A small CTC audio transcriber, trained from scratch.
Model: 1.1M parameters, log mel input, norm batchnorm, widths [128].
Rows from block 3 of a small CTC audio transcriber, named by matrix and row number. Each number is 128 + 24 x the weight over its row's rms, rounded and kept within 0 to 255. All counts start at 0. Numbers have three digits each. After the name is the row's rms in percent of the matrix's.
Before each channel's rows are labels from the 100 clips, of 14848, where the channel reaches its highest value: "responds to" is what is common among them. Only what is clearly more common there than usual is listed. The data: short read English sentences (LibriTTS-R). In brackets: how many of the 100.
# conv: pointwise conv (model.blocks.3.conv.weight, 128x128x1), inputs 0-127

responds to: the word "you" (65)
conv.5 094:121165149132133190118142180125150122129128101167108157176116129099075107156131175120133095143109131130129101124139124134147110100155126140133126142101129105135148118133091129116118153118206147132180099132121134118096147137128128099129098127102140096129081131090135136120108125104122149131114086136113133102090191130092151123142102146107130102128083133134130173143102116152073127121124

responds to: the word "to" (46); the word "be" (35)
conv.127 100:116098119135134092110098070134142095134083088102129144185132140140155132122118132136148094142138124112129136127125126115151091114133127118132130138138140073133070138131110125071133119139128124136120147140139117143143125116128147154195133092122129088127115121183121155163130127098135144138128181131124126172138150133165140113217115136127114091096099123163129144141085104124151100117114

responds to: the word "the" (69)
conv.96 099:099130128146168114105139103136094125118109142127114129104136127157126133045141138151131125159129147127126091135095139116133127119176114159129131082116128139111155103127099164133113124107093123152133194155133122114138131130128101118174198116096159127122125099140170151127093154135096103141129121144080136131129112150147128115139110124133122090131138121070048107110126179132125127127129

responds to: the word "was" (71)
conv.27 100:112141133086129151119126128130101120116144140114146148197117116109112131128128074125141118130134132189111097135137150150131133144123124104133109134118133129130129094146118114139133143115100100153159165109132108083129130128128151177149132118179122075154119115130135119129119062107129093078084143141088131105124103127178122142107109127135107129090179092125124209130089094129113119123119

responds to: voice: female (82)
conv.105 098:122137123066138110124120153108143088145130169121134143152120125114120114160120167170108091130098137134130148124126127105153091136129128106157176107094119147119102114138129125128111164110076130127094117110139128128126118124110129124129138060098111159085126128136132048170186126119135098186138137124129094135143153139155130135122133124117134135111109125119151145126144109131074128064082

responds to: the word "i" (65)
conv.50 106:134120126125126174112129082156119147142094119133124157122136143172112093129117143109131153176126145138123130128126128187134138162164124151134251164121143133123117119132128138133180168116145141119102147170153126143125179110137126198107124129128119128111113107131132083126130127126121126119115130130111096109140122130095138144111093120088129142101088137079120152110137114138149140128128

responds to: the word "and" (35)
conv.59 103:084131130114145123140126159089112154140138081123102144112151128112149123129132107135117129125098142125126247122114127130122122122095085169123105110138135137118093124139151115130142134095149133125128130129142092129093170100081119133107119102119117153094066126156127102113120128119135122121121134142109124135124098132167125117134161104087110135199150133139128101111101124129197127157123

responds to: the word "the" (86)
conv.34 103:125129179104133117179159124156189127138059115127138135128125168067151129114092152167105128174125130099127147127139129103130132160109148151136146179067110096132139166132140124093149139144114122130124135114177122160100130126139147134126196107110165123133125147131125144121124105135095134145178133096118117077135133135131113130153116128128124153130118163151138126115132176120130159112131

responds to: the word "you" (57)
conv.36 097:115169124157125132129121101099065087130172107144129118140183113108111134124099149167160091116116134132124125141128124125113093119170162127120098121132129159103115137130091134136131103097139134093123162125123104145161110128128182114134096128133131123118129125108133147117149140130075162102154166105128128057107130113172201094138130163114126129093131129152110132161110137124161099150099

responds to: the word "and" (27)
conv.76 098:140124092110127126090122098124107119072126121136134132124149107118145116129180116106181127151139131125135124131128143120178118108119113126103110188141120127138133182166155123117145168130116109130122127096136128121190125137113123117139129128171133133126152128163068104080109096126089080151127118153132118099127131073170136090115142116124128197133142067134148094131139131118128111117117

responds to: the word "you" (79); the word "are" (26)
conv.88 100:128127152123160081154127115091110134128133135146103086124075105138148150126127123139126106126124119129128136139160103131131160068107168129130130105117114130136074138104102151162158098106060115156110128101124102127126097115128123138170132099133137089133128157126128126141142121126118093130141139118111134099109126129103154128120127144135065132106072126143225100131184132106115134103114

responds to: the word "and" (26)
conv.98 102:095139086111134128144180116128138129098106209146128110127128122125111199117152135130114117116103122128126126097111130092139111121111110172099095154116127112103134094116098160130101104082136129135128112092128137117125096072130123122223096096104102121138127112129102121104070122128147138122129131121115175127128067110132144134131117130120138133100137173139126131123129126129157132109134

responds to: the word "was" (28)
conv.106 099:132124135070139152120132119140124121149129173129108131084141137128128124112135129133119101126140125124110096155119183165129128144106128158127139115124121097121128131126122129128155122126129127100121193135143109105138125125155081100172127133124151194085145117118068109130129142125158125161161137120133165104121151155112130077106120132144104117135119134133129124144161085133238112173138

responds to: voice: female (86)
conv.45 101:115160152131127084143108144116114120101090120130146126104178199131131090112136180118128114124135119107137111159099083128113089167131128159127161157109053116125126116098136122127151126085127144114132153128089096165147130144130130107142133131165132146169150118129130138098141110128140127156131122087129122095113157081110089120157123129131107099126083138128100086127124175107125145174131

responds to: voice: female (89); the word "i" (49)
conv.89 103:158154151126109227081171114127131129115109119107129239158131150144127115139123126114157121135116150116115117103104111125116120150125133068150154135136094131129101123161126129138093110105085116142105178137127096164128128130126130149118127119122083111110140123114126129137124065094194119129132093117126141130124128098118129123135125123126127124125121113125128127121120108081152130123128

responds to: the word "and" (26)
conv.90 102:103132105135250117094130132147106133137112130136109160137133078104114199088101154133145128133112151125135122131108133140116121103071083138134128127093088128127114128130139176105101128134159138144131110127121127070136127135130128146125132065128101128137126127109137128136110176154134148132094139158086130122135131137130134136137101128124130148135104101131121138091083126079129128116136

responds to: the word "the" (51)
conv.75 101:126125133134078076131125101132136156142076122130126127156129186084128150111097158141131157139105130158128165127197110118129136118121138129144137170107150146094165135110090109122138101127131109126109138083129127101161146043122149122125199132065107114126097135119137159131116147098126121128137115134176146118132134127144099132141098131127137126111119117155088157127121135133135112091129

responds to: the word "of" (26)
conv.116 107:098102104094138121062136144120116121131167112101138154107129124129206121122181141100154119122106108130124123111143174102136108128183162159129123097139108177137130113122131125142137142126174125126108119122161081100099127104134126145113126126125131129137110122120105127129099128124121090121132125067139128137134083123138110180108136141111119156103153133178125141142133114108200068129122

responds to: the word "said" (31)
conv.57 088:141121106137125083132112093095089146160132121123127110119171173173130127124130101118107121123145136125085160106093123102101133090132163128117131084161127093129105116086130121145149112116120129129139123126104119165120127125145145186132125137122137126112136140178119110131137141110115112127142201127119125118210108132121130127113121123119090125107126131050127082087134135125184093119110

responds to: voice: male (73); the word "was" (38); the word "his" (25)
conv.70 092:141118137184125124126121106119122128126129123100165130166131139127099120172131165113138187118115117209123121127125116092089130118098104168113124117104138167119122133078127126092124121152131122081131121141121129132092174097126136136150115116111137090181148114138086131104128134118105118127137175122127078090070129096130144145137160128137116147131163144135127128084154100126131106130076

responds to: the word "not" (35)
conv.56 096:118126117082192127130121132123123138090161132108113128132123140128129098128154110126059126151133112132173146138077117111109162113123131115126114099130108130117122089138131189129112152136111119136124179127126200143112132125136121135103181120127059108101105161120110126123129050127102145129159156128102128133123123148132130071127118125100131093135084122125127146107131127122128112115175

responds to: the word "you" (40)
conv.4 101:101130109126130125126105177124138139132063130108146155098131125127107106148179134108126136107134116130105134113125123146123073119170098124114133155127085111127163159137109128132108159100161122106136121137132184166127126134138118146115093121119067129123112124199114090144110178169128137159094103133110132135153188151147114123109116118154171135128172114095115150137096142108157159126119

responds to: the word "what" (27)
conv.46 095:121122129108130138133144124179131129160161120121117176107150125130133126147145134132133126128134163111141133130128130127139128141132128103190146127151132088128148156131099129130125102135091116127156130099118074170116129125131121135107125109145142131147125137106182120132127116229112126124122130109116126129074134249143141111121120129177144126125166142117160081110145141114132127146139

responds to: the word "you" (60)
conv.29 098:103163116082119130126128120154165134156174131129129129152142121113107136103111176158140124147115131118143159200137092083098124149132190134131115087121124106091120171089128099129109127171132077143101126116048130129123103105131124128187136157127127158109129097133144122148137129127141132102131127139126110126131122150123131145151106073122124082131129152121163123148146147165144129097127

responds to: the word "to" (64)
conv.16 112:066128114109135138108109157132106167113150128136079137097157123100120126075136108110165132131112101142113120157084115118126186132167124174153082129110184126129071130141141103130126116130126114112122122102112135056148123108125194144127131130127120147120127140109113106150117128122130102121132115130119128142127135130125126120107139116135126134133136091150163124160068050094132133120100

responds to: the word "the" (55); the word "of" (27)
conv.3 102:121106139128113119119154179108113116061111119124125114109082153132165078154110107131140127163112118123128157115144136130128136049133148137120126088123146125127132127100128114176163184146127126125154159128125136128071112129117151070147153156135155132093128131060157127121131156178129153108146146121130136155145138126143088124132094134127115099129124175119128084127093129139149144131130

responds to: the word "of" (25)
conv.12 103:113134108206134150114175108186145127168107083127118130109133140149119123122142102129113140104137143121087067076125140131093119129122117128134072147190075136131129104145129137116124111075117127094144143104122125114131116137118213126125124143127150109116133128127126133150115135120131169102116128124139173088089092122118113100154130130134115131155123123085137132166126127128143152135128

responds to: the word "of" (43)
conv.85 097:132082151176121126120153241063116119138119122197162127125128095130155140154101097126129112131123095175152130133143131116154097130131124107154119123152133146126145156124107134141108140127102127154109094178133127126129129154088125116100164086128103092152104120125141127172109093092165111134132138128117145129126087158124135125139128156127107147130144130134116131153126125122107094105126

responds to: the word "and" (29)
conv.41 104:102130143129140122145120113127125109163147148167127134126103129123142132096118070127138136159155144144105170127133050132146108144129128126095127131127174066126122137122127092071122134122139152147114151128122123047122112129096127120115106122132128123137139128142065078136107148113159103129122112098141138130127101115110129122112088149132130143175104143136058128148121077140174111130122

responds to: the word "and" (36)
conv.10 103:114146087126122162127095131122127126127112207116137140118149125156121110123125115101224148131171104121096193087117180128152127131115118192126079158152121120150138120132106116134145109107061129141128148123103127092112120131113152111129122152136130126157125125140151109124125075119101130103115107130121130122133136126121137115116109155083099123186122146131112103125129124109125158125127

responds to: voice: male (81)
conv.117 096:140122100108050141126174108091133150124059124124113149128224153154121127135127097146113104114085140167184103106115142104117124152145137151112136118143129131171112137142119123120128129126184111137151127130077092101142129172127123139114164136119184144120084136122129129107127116139131116129149143159123105134136111136147143188151138142139129115133154119128128129125159129130111126103113

responds to: the word "not" (30)
conv.15 092:079111121104156118140117136160121176060106133106123131069113125165147127114135125141132117070120086147092153116118127107119170112127133104127139126126132131150131132134141150118138139122111110126115158134128116135129120131222118128123119118128111124115091137115087128090130127171140129126132129097125128141143107127229111089123144131161122122121111115159123095095094101107094107127109

responds to: voice: male (74); the word "was" (53)
conv.122 099:164133138082143165127129129138131116131142115128114143156137116126107135121136128079124136114124120128127128193174129138120128138126099105123127090185127111104135128138126129122117114144129122117126111124099135092111177152131158128133128126127088117070179105251165120120097140136095103104080123137118120109092143140151141112115124111088109170140165123105105132116118135143143122114123

responds to: the word "was" (47); the word "with" (25)
conv.49 098:107139125106118123123138141126141077093129128130141153184118157177093142097123138141109126164124126116075131220161128119116132119129138140132161133125137111135110155204118129090131106116161123124133132128120127107130133147134115122153123152120127103115137126118195100138129121086139113077116057131134135128127146144125095079122112124129125094117163125174153162151143127108130146133151

responds to: voice: female (91)
conv.58 103:160179044149133118140151159149132100097139128128138137128128158131129157169133135122133118121096122091140120111118143128129118188137124081127117139077103154178149133136152138127163114132113163093106170057126117138140122129092148138138128139146127153141042093101139106147127122123135141127092090117123139143141136124125100115139114105132127135108114121184125137106161127124134129129162

responds to: the word "she" (70)
conv.126 101:221150125102132172110119171125130127121126139122148162128131148125147129158127105131158120128147171115130129107138081152126138125106112124125108135076121169194176122102133129112117121131151126075133101124083118127110132136125126117127099127126106129129100105137124117137097098126120113128121128221094114130114157087140112119108138133088104132126129115133133144135120185133127173141088