python train.py --dataset="short read English sentences (LibriTTS-R)" --vocab_size=5132 --beta2=0.95 --eps=1e-08 --max_precond_dim=1536 --batch_size=384 --epochs=148.9
Rows from block 3 of a small CTC audio transcriber, named by matrix and row number. Each number is 50 + 12 x the weight over its row's rms, rounded and kept within 0 to 99. All counts start at 0. After the name is the row's rms in percent of the matrix's.
After each channel's rows are labels from the 100 clips, of 14848, where the channel reaches its highest value: "responds to" is what is common among them. Only what is clearly more common there than usual is listed. The data: short read English sentences (LibriTTS-R).
# conv: pointwise conv (model.blocks.3.conv.weight, 128x128x1), inputs 0-127

conv.1 103:28 57 58 42 47 65 64 25 40 59 24 52 35 48 52 51 53 79 50 57 73 49 69 51 55 73 43 56 49 60 15 46 52 62 36 55 48 41 35 43 44 51 53 73 45 52 31 29 57 56 57 52 40 53 33 39 55 49 42 27 48 41 53 60 59 59 46 28 45 48 51 39 43 25 56 57 49 34 89 46 48 74 55 54 51 49 49 59 54 48 30 47 36 57 28 52 57 39 33 30 49 47 63 53 47 55 48 52 41 48 50 49 57 56 50 39 49 69 44 56 36 39 55 36 74 39 52 50
responds to: voice: female

conv.113 100:53 66 69 54 45 63 32 35 43 74 38 60 48 36 37 59 52 24 66 41 39 43 62 52 51 46 25 11 53 50 36 21 42 52 51 48 74 50 49 65 44 56 68 51 51 52 36 71 56 53 42 52 37 64 44 63 50 51 45 46 64 30 22 40 44 52 50 38 43 50 49 53 35 59 83 64 53 52 53 36 48 47 36 49 50 76 26 50 61 45 51 53 44 86 53 48 51 41 28 50 58 57 49 55 55 44 39 57 42 39 51 58 48 48 50 72 35 50 46 49 59 49 50 44 47 52 60 50
responds to: voice: female

conv.111 100:33 40 43 66 41 37 56 49 68 31 48 77 48 63 56 35 54 59 47 54 68 52 49 52 68 38 36 57 50 37 51 79 71 66 54 43 47 50 30 47 46 46 72 56 75 41 58 47 50 28 51 60 57 65 32 54 49 43 63 53 38 29 46 58 54 55 47 40 41 50 34 50 48 48 52 43 51 50 37 65 54 47 53 49 49 46 49 73 99 61 45 45 44 41 31 54 51 48 36 51 59 52 46 40 40 34 41 40 56 52 61 53 59 19 52 71 30 37 50 52 47 42 74 56 49 55 54 68
responds to: voice: female

conv.7 090:36 42 52 56 41 56 68 48 34 54 43 53 50 82 50 41 32 50 50 28 48 35 19 40 51 20 36 46 55 48 30 69 68 48 45 52 48 71 55 40 56 49 49 22 70 50 77 44 05 51 28 36 50 59 52 43 70 50 49 64 46 49 50 37 44 44 26 50 38 48 51 48 34 32 43 51 60 47 36 23 42 50 51 54 51 55 66 44 50 51 65 51 48 52 58 51 49 49 48 53 40 53 57 45 45 43 50 35 55 44 63 48 56 53 47 39 49 43 44 69 53 64 33 49 39 34 34 40
responds to: voice: female

conv.38 107:30 50 58 56 50 22 49 64 50 47 49 50 50 56 41 47 35 39 35 45 58 46 46 49 54 44 58 47 51 39 99 41 58 54 53 55 45 26 44 51 51 54 46 51 62 49 61 49 69 37 58 47 41 50 70 41 27 50 46 28 62 27 53 48 43 23 49 48 49 41 26 51 44 50 30 41 40 47 43 53 48 41 76 49 54 42 50 53 54 44 40 51 35 55 49 52 42 64 14 55 49 51 49 52 48 59 64 35 50 49 49 27 35 51 39 41 32 33 58 40 50 47 31 34 47 48 63 21
responds to: voice: female

conv.125 098:45 49 44 54 26 51 53 40 42 50 50 47 52 32 42 49 44 21 58 14 47 62 48 46 29 54 55 27 55 51 49 71 49 30 44 50 40 48 71 47 46 43 54 53 51 40 64 49 45 42 54 66 28 23 34 26 48 51 52 56 46 56 50 87 35 45 58 60 50 42 38 52 45 68 40 27 57 48 62 28 61 79 62 46 47 50 52 57 50 67 51 55 37 46 38 50 58 56 32 42 53 41 36 61 67 55 40 35 46 48 35 44 49 60 50 48 55 57 53 50 49 54 16 60 29 50 61 34
responds to: voice: male

conv.14 093:48 51 53 47 52 36 49 49 55 41 38 53 67 59 72 25 42 49 33 44 48 43 68 54 49 44 34 43 65 65 55 50 53 42 40 55 50 44 47 58 35 56 57 33 50 50 48 50 46 31 49 46 49 55 36 48 64 51 47 49 52 48 49 24 43 50 65 28 62 64 43 37 33 16 46 60 59 61 48 36 99 36 45 44 49 62 35 50 39 47 51 56 49 49 11 27 45 53 49 37 49 40 68 35 55 45 49 49 53 50 36 53 30 49 64 68 58 60 51 31 30 48 52 64 56 29 55 54
responds to: voice: male

conv.9 094:47 53 26 34 50 84 56 44 40 50 44 51 45 36 56 61 50 49 82 61 50 38 47 45 50 52 50 64 51 40 35 84 73 42 55 52 40 50 39 40 61 60 48 71 34 27 45 53 41 54 71 38 25 49 23 53 45 71 77 37 55 50 48 56 34 61 52 32 45 57 60 24 58 40 52 37 28 37 46 35 47 58 45 49 48 42 46 48 67 51 85 53 60 62 49 46 45 54 52 24 50 53 62 38 48 51 49 49 51 65 52 58 41 51 50 55 44 59 45 46 56 44 49 48 39 52 36 34
responds to: voice: female

conv.2 108:44 41 38 28 64 39 54 49 10 59 54 53 84 54 72 18 42 37 56 58 50 50 57 50 25 67 37 41 53 41 77 63 49 41 52 67 57 58 49 43 48 24 43 49 25 43 65 74 51 41 30 50 54 63 64 54 36 42 48 49 52 47 30 49 48 41 42 29 60 38 35 41 34 49 53 51 64 50 39 49 45 57 62 38 48 57 59 62 53 46 55 42 42 33 39 43 56 55 56 43 49 59 54 51 50 53 45 43 47 38 51 43 51 46 45 55 50 52 41 55 50 30 41 55 92 54 50 39
responds to: voice: female; the word "i"

conv.95 097:53 56 52 32 50 31 52 49 62 11 49 46 47 43 40 65 59 48 65 52 48 49 42 50 59 59 40 54 50 69 46 20 56 56 57 32 63 63 34 67 51 51 56 47 52 63 63 46 51 38 19 79 39 60 23 38 44 46 34 04 46 36 52 50 45 40 51 29 68 49 54 57 42 58 36 49 50 63 52 53 47 75 47 47 42 49 51 53 51 49 56 57 48 45 51 48 65 50 40 50 67 49 46 37 50 46 46 52 50 54 50 63 45 49 70 94 56 48 61 49 41 50 48 51 50 51 69 53
responds to: voice: male; the word "was"

conv.119 100:45 50 62 58 55 48 50 56 47 17 17 55 73 51 52 34 44 61 50 57 32 53 51 51 66 64 33 48 50 54 52 51 84 44 53 58 49 40 49 59 41 38 69 54 52 44 29 49 52 49 18 64 50 46 51 41 39 47 55 54 59 61 54 17 37 37 42 76 44 40 44 38 50 51 51 89 37 61 55 62 45 36 66 51 55 46 41 40 62 48 56 50 51 42 54 67 49 49 52 49 47 81 45 46 23 69 49 45 44 45 67 56 65 51 41 52 64 59 51 41 42 56 31 63 52 43 54 45
responds to: voice: female

conv.65 104:35 37 35 42 53 48 41 74 45 42 47 48 48 59 51 50 51 55 44 50 35 39 65 51 52 47 36 69 46 39 48 37 48 55 48 53 74 63 16 39 42 56 34 81 64 48 65 34 45 35 35 43 81 54 71 40 41 50 60 71 54 58 75 41 51 61 39 26 39 51 52 41 68 43 56 77 49 59 50 50 32 48 42 48 45 52 48 49 57 43 49 62 56 70 25 53 39 21 40 34 50 46 54 23 51 50 43 48 49 49 50 44 55 35 57 37 74 58 60 48 51 34 49 54 52 64 50 42
responds to: voice: female

conv.42 095:49 48 48 49 22 65 34 50 49 93 39 41 56 51 21 34 50 55 48 44 82 50 17 29 59 47 40 64 51 50 41 56 44 46 51 51 45 43 57 50 74 44 49 41 64 47 38 50 40 50 50 48 39 40 49 35 62 41 63 63 73 61 30 35 55 48 37 48 41 42 36 55 39 30 51 50 41 41 37 28 50 41 45 50 56 49 57 47 54 59 54 73 56 43 23 45 39 71 62 51 52 60 57 53 51 48 55 49 52 40 71 35 51 53 53 38 53 57 42 76 46 42 41 50 26 47 37 41
responds to: voice: female

conv.18 104:49 50 30 48 58 17 10 50 58 56 37 63 51 48 40 48 45 49 49 50 48 58 50 46 50 46 52 37 60 35 91 54 61 46 83 54 57 50 51 55 62 42 52 69 34 52 52 45 25 69 12 51 48 47 44 50 78 50 58 44 55 41 62 46 29 46 48 41 46 36 58 46 52 48 41 45 61 48 32 42 44 67 58 36 48 70 51 46 51 47 48 50 54 65 57 51 48 49 35 55 45 38 48 36 72 29 66 65 68 57 45 35 50 30 36 53 49 40 53 49 54 53 31 45 58 42 52 49
responds to: voice: male

conv.101 099:50 37 53 54 55 71 57 42 38 52 42 56 53 55 50 52 43 51 58 47 34 46 55 48 48 39 46 52 40 48 63 75 59 52 86 49 48 53 48 37 35 13 46 86 58 54 62 62 31 29 29 51 47 37 38 56 57 49 55 53 50 49 37 59 53 31 61 57 50 50 53 52 63 54 55 17 36 33 54 40 33 34 60 44 38 38 50 28 46 77 45 48 54 24 37 36 58 49 49 50 50 67 66 63 51 49 50 49 51 49 36 36 58 48 58 25 47 49 51 58 50 30 42 67 44 49 29 40
responds to: voice: female