python train.py --activation="relu" --beta2=0.95 --precondition_frequency=50 --max_precond_dim=1536 --merge_dims=true --l1_shrink=0.01 --batch_size=384 --epochs=148.9 --decay_fraction=0.4
Rows from block 2 of a small CTC audio transcriber, named by matrix and row number. Each number is 200 + 20 x the weight over its row's rms, rounded and kept within 0 to 999. All counts start at 0. After the name is the row's rms in percent of the matrix's.
After each channel's rows are labels from the 100 clips, of 14848, where the channel reaches its highest value: "strongest on" is what is common among them. Only what is clearly more common there than usual is listed. The data: short read English sentences (LibriTTS-R).
# conv: width-3 conv, dilation 2 (model.blocks.2.conv.weight, 128x128x3, each kernel summed), inputs 64-127

conv.26,085,203,205,252,187,208,200,219,226,194,225,151,220,169,226,198,194,187,201,190,229,195,202,198,201,207,198,180,206,196,169,194,185,191,217,207,185,218,266,212,179,184,224,181,197,213,210,187,183,184,205,203,204,231,196,200,170,211,218,174,220,219,188,240,200
strongest on: the word "the"

conv.36,092,197,200,167,187,234,178,227,210,221,218,220,153,198,225,165,221,167,205,222,220,213,231,242,215,177,199,171,184,194,225,204,215,208,216,186,207,224,200,213,191,200,186,196,219,183,184,201,187,216,196,176,207,196,205,206,209,222,209,200,197,204,232,163,224
strongest on: the word "was"

conv.92,116,202,196,199,250,211,184,167,203,211,210,170,179,136,217,183,215,223,212,172,213,197,189,189,185,202,234,196,215,197,230,196,165,179,199,175,246,194,199,194,174,250,198,182,195,181,202,178,187,201,199,209,201,170,199,214,189,199,205,190,204,190,179,218,202
strongest on: voice: male

conv.111,116,192,182,202,197,153,204,186,199,186,206,186,219,200,199,237,211,236,233,192,194,211,214,170,215,199,201,195,209,220,197,208,191,211,216,221,206,192,217,215,261,238,201,177,243,191,208,175,240,215,199,206,217,124,197,179,193,203,199,199,197,206,191,219,187
strongest on: voice: male

conv.25,090,186,208,181,192,199,186,189,200,201,211,218,138,222,227,209,188,172,219,210,204,236,237,200,186,211,211,194,173,175,223,236,198,213,190,241,218,160,193,244,218,169,210,182,191,195,179,214,196,199,203,215,193,222,174,223,201,208,178,179,200,189,176,178,206
strongest on: text has "what"

conv.83,081,177,181,215,188,172,220,183,188,188,237,219,183,151,178,200,215,191,191,204,205,189,194,214,189,204,201,218,237,182,169,203,218,175,234,196,202,214,192,209,194,197,192,169,214,155,192,203,197,221,209,221,199,207,183,206,171,193,204,178,216,173,181,208,202
strongest on: the word "was"

conv.87,087,211,152,195,189,220,198,201,217,197,229,194,202,159,182,208,214,211,214,180,218,265,213,205,191,185,185,207,194,210,208,227,173,188,168,171,201,193,231,212,205,205,198,275,201,186,212,229,240,222,226,192,203,196,189,194,207,203,187,157,215,201,198,204,212
strongest on: the word "was"

conv.103,097,205,199,230,163,238,152,224,209,207,227,212,205,169,220,189,199,219,192,187,202,190,222,233,200,212,198,217,233,219,197,216,182,158,160,216,186,223,187,221,193,134,214,166,185,218,174,229,183,214,201,200,205,207,219,202,200,221,202,209,210,201,194,176,169
strongest on: the word "was"

conv.32,102,223,223,214,183,226,161,187,218,187,199,195,217,189,212,223,186,236,199,221,201,207,198,199,225,204,207,228,234,214,206,216,200,202,177,231,230,207,175,225,186,224,214,184,242,214,217,199,218,178,211,213,191,214,168,201,195,197,198,153,183,226,209,229,204
strongest on: voice: female

conv.46,085,193,203,211,191,208,198,206,222,222,181,199,203,210,254,196,199,199,189,199,160,190,223,192,222,216,194,184,202,186,199,207,168,206,218,171,225,213,186,211,208,169,203,220,203,212,181,210,187,198,186,226,169,175,201,199,204,171,217,211,192,189,186,192,209
strongest on: voice: female

conv.76,087,221,168,173,208,151,191,200,189,217,229,190,207,192,174,197,180,168,221,186,212,215,211,199,205,195,226,173,206,187,196,216,195,238,168,207,219,203,173,190,208,174,168,202,202,190,201,235,193,189,216,167,210,197,191,190,229,189,242,155,210,220,186,188,180
strongest on: the word "i"

conv.28,111,200,222,205,216,216,221,192,188,207,204,218,232,211,178,210,190,208,183,196,199,199,212,216,196,187,201,190,194,194,151,215,219,185,208,192,263,204,176,194,219,172,205,188,184,172,174,188,150,192,197,184,215,190,196,197,179,198,183,209,231,220,208,203,173
strongest on: the word "to"

conv.5,111,200,199,199,198,237,195,234,193,207,198,173,196,206,171,184,197,232,213,179,197,194,202,230,191,204,190,216,216,208,210,189,165,178,182,213,205,217,210,219,191,199,189,204,225,189,222,240,214,175,220,180,172,195,172,229,208,188,188,222,206,184,204,197,188
strongest on: the word "she"

conv.77,095,215,182,205,203,205,205,205,199,205,208,191,233,190,194,208,202,213,203,199,212,218,220,184,210,204,203,192,224,174,208,184,171,196,202,217,187,242,219,196,218,218,209,159,200,158,180,218,196,183,207,195,196,195,212,189,216,217,245,209,172,173,199,198,141
strongest on: the word "you"

conv.112,092,165,200,212,233,233,195,213,213,226,204,232,159,228,202,176,194,201,217,176,181,194,192,177,203,185,196,183,215,210,166,193,191,212,225,193,179,194,160,184,168,216,205,213,191,205,162,165,208,159,209,196,217,186,220,230,213,219,216,168,176,210,181,188,206
strongest on: voice: male

conv.78,091,190,168,180,185,204,207,203,182,222,200,275,201,186,190,201,202,188,179,203,191,209,182,200,194,183,210,224,201,163,198,241,220,209,218,226,191,196,203,188,185,178,201,196,220,174,187,216,181,185,227,212,233,212,178,202,192,196,165,167,206,201,187,196,196
strongest on: the word "the"

conv.18,077,206,179,177,212,188,176,185,154,197,198,195,200,195,197,172,197,200,180,208,199,207,206,227,216,154,169,214,179,204,187,205,208,211,185,189,160,194,161,189,187,150,247,164,204,160,192,185,201,192,203,207,216,231,191,179,190,184,224,178,199,204,186,208,184
strongest on: the word "we"

conv.1,091,187,219,191,176,200,183,214,206,211,189,194,162,186,206,226,190,227,219,204,210,187,175,191,190,199,200,207,208,237,187,193,145,197,191,192,182,196,171,150,228,204,190,204,186,180,205,217,205,241,190,207,189,195,211,181,216,196,187,212,223,200,211,226,182
strongest on: the word "you"

conv.104,099,231,163,192,204,181,163,195,187,208,224,208,210,188,206,205,216,199,230,193,208,202,199,209,207,205,221,188,219,195,201,201,207,205,201,155,216,178,199,197,210,219,187,168,222,203,208,203,192,194,199,217,223,179,217,215,185,226,192,188,200,192,213,211,177
strongest on: voice: male

conv.29,108,182,178,201,222,211,199,197,192,249,219,178,204,228,189,197,234,214,218,224,179,190,212,191,168,185,223,199,193,189,200,179,189,188,208,175,180,209,215,207,197,204,175,132,214,212,150,195,148,202,227,203,195,195,213,203,193,215,202,188,212,204,170,193,240
strongest on: the word "was"

conv.102,094,164,168,194,198,181,204,205,206,213,199,215,190,215,201,179,242,222,217,201,203,217,208,201,206,207,209,174,178,209,175,190,159,205,229,200,206,200,195,221,193,207,210,167,202,204,188,182,199,177,198,248,156,190,215,237,204,210,211,207,195,201,183,210,215
strongest on: voice: male

conv.66,079,169,183,199,225,201,202,207,211,243,225,193,219,189,217,204,224,236,222,201,209,186,184,201,205,206,215,241,183,152,224,217,154,198,214,184,175,201,228,205,173,214,218,201,215,187,196,198,184,197,246,217,218,206,172,216,229,189,198,211,248,194,186,179,158
strongest on: the word "was"

conv.86,096,177,216,206,178,206,238,207,199,243,212,195,209,186,234,152,154,183,185,178,197,192,206,186,204,188,182,184,194,202,186,205,196,212,218,195,159,200,214,228,194,217,226,184,193,237,240,196,199,189,188,176,198,194,201,202,196,210,222,215,203,195,184,182,214
strongest on: voice: male

conv.94,086,231,216,199,200,203,179,187,194,207,206,213,189,209,204,231,219,189,181,212,200,188,193,206,166,185,158,210,191,164,223,203,181,207,202,230,204,177,184,231,188,223,198,207,201,217,185,208,189,176,246,209,163,195,196,187,195,245,185,187,212,185,213,168,209
strongest on: voice: male

conv.118,095,194,190,225,180,197,214,223,188,225,171,213,215,201,194,201,213,211,199,227,202,186,184,198,183,183,184,216,167,198,220,195,193,208,195,182,197,203,204,192,205,214,225,145,202,226,202,206,193,231,198,205,215,226,185,180,238,217,231,213,206,182,193,232,206
strongest on: the word "you"

conv.0,110,168,194,192,240,196,203,186,217,206,169,202,176,198,182,180,204,222,209,228,229,149,159,193,199,209,214,185,160,201,198,197,193,197,190,212,214,137,190,201,206,198,173,163,201,184,193,170,217,187,201,180,177,183,202,163,180,226,188,207,213,193,176,241,206
strongest on: the word "said"

conv.15,085,198,236,228,201,187,190,173,237,177,212,237,207,186,215,201,205,184,197,232,197,209,202,191,188,214,219,184,191,155,204,211,190,183,215,196,217,203,198,208,189,215,195,171,198,209,189,206,204,228,190,187,205,144,204,239,193,241,185,195,198,215,223,208,170
strongest on: voice: male

conv.106,109,212,210,223,230,255,204,202,173,165,207,156,193,188,175,203,200,208,209,209,186,218,192,235,214,192,209,214,182,227,224,157,211,182,201,217,214,173,195,206,186,203,219,201,230,194,228,224,183,219,204,185,221,214,191,177,190,180,190,182,202,193,208,221,254
strongest on: voice: female; the word "you"

conv.115,089,203,163,196,168,192,173,207,192,212,230,233,202,236,182,180,168,179,203,151,221,230,204,209,185,217,197,189,219,207,175,207,208,198,194,171,173,192,222,211,187,203,175,210,193,204,202,178,198,196,196,214,212,194,179,205,205,187,218,182,224,205,180,199,227
strongest on: the word "was"

conv.21,092,200,187,170,182,201,236,217,201,216,212,214,195,187,195,207,213,200,221,200,193,214,210,218,204,204,189,184,202,195,155,223,215,188,189,209,195,205,179,207,221,216,176,199,200,245,222,191,238,136,207,234,220,197,203,212,201,193,198,191,133,203,225,196,189
strongest on: voice: male

conv.34,095,202,222,191,209,199,192,180,203,191,196,225,202,208,163,199,201,202,225,202,192,256,192,219,210,191,212,188,199,212,181,223,207,207,171,208,205,169,197,190,185,212,229,137,160,176,223,220,164,189,204,210,184,249,184,212,202,198,207,184,182,196,189,193,211
strongest on: voice: male

conv.93,105,206,213,206,226,227,188,175,217,192,191,205,214,234,200,204,199,186,205,247,162,201,208,203,192,212,206,166,188,202,202,210,225,195,182,215,229,226,177,186,197,185,196,191,214,204,220,196,149,193,195,216,179,206,213,215,201,200,187,177,169,189,194,193,189
strongest on: voice: female; the word "you"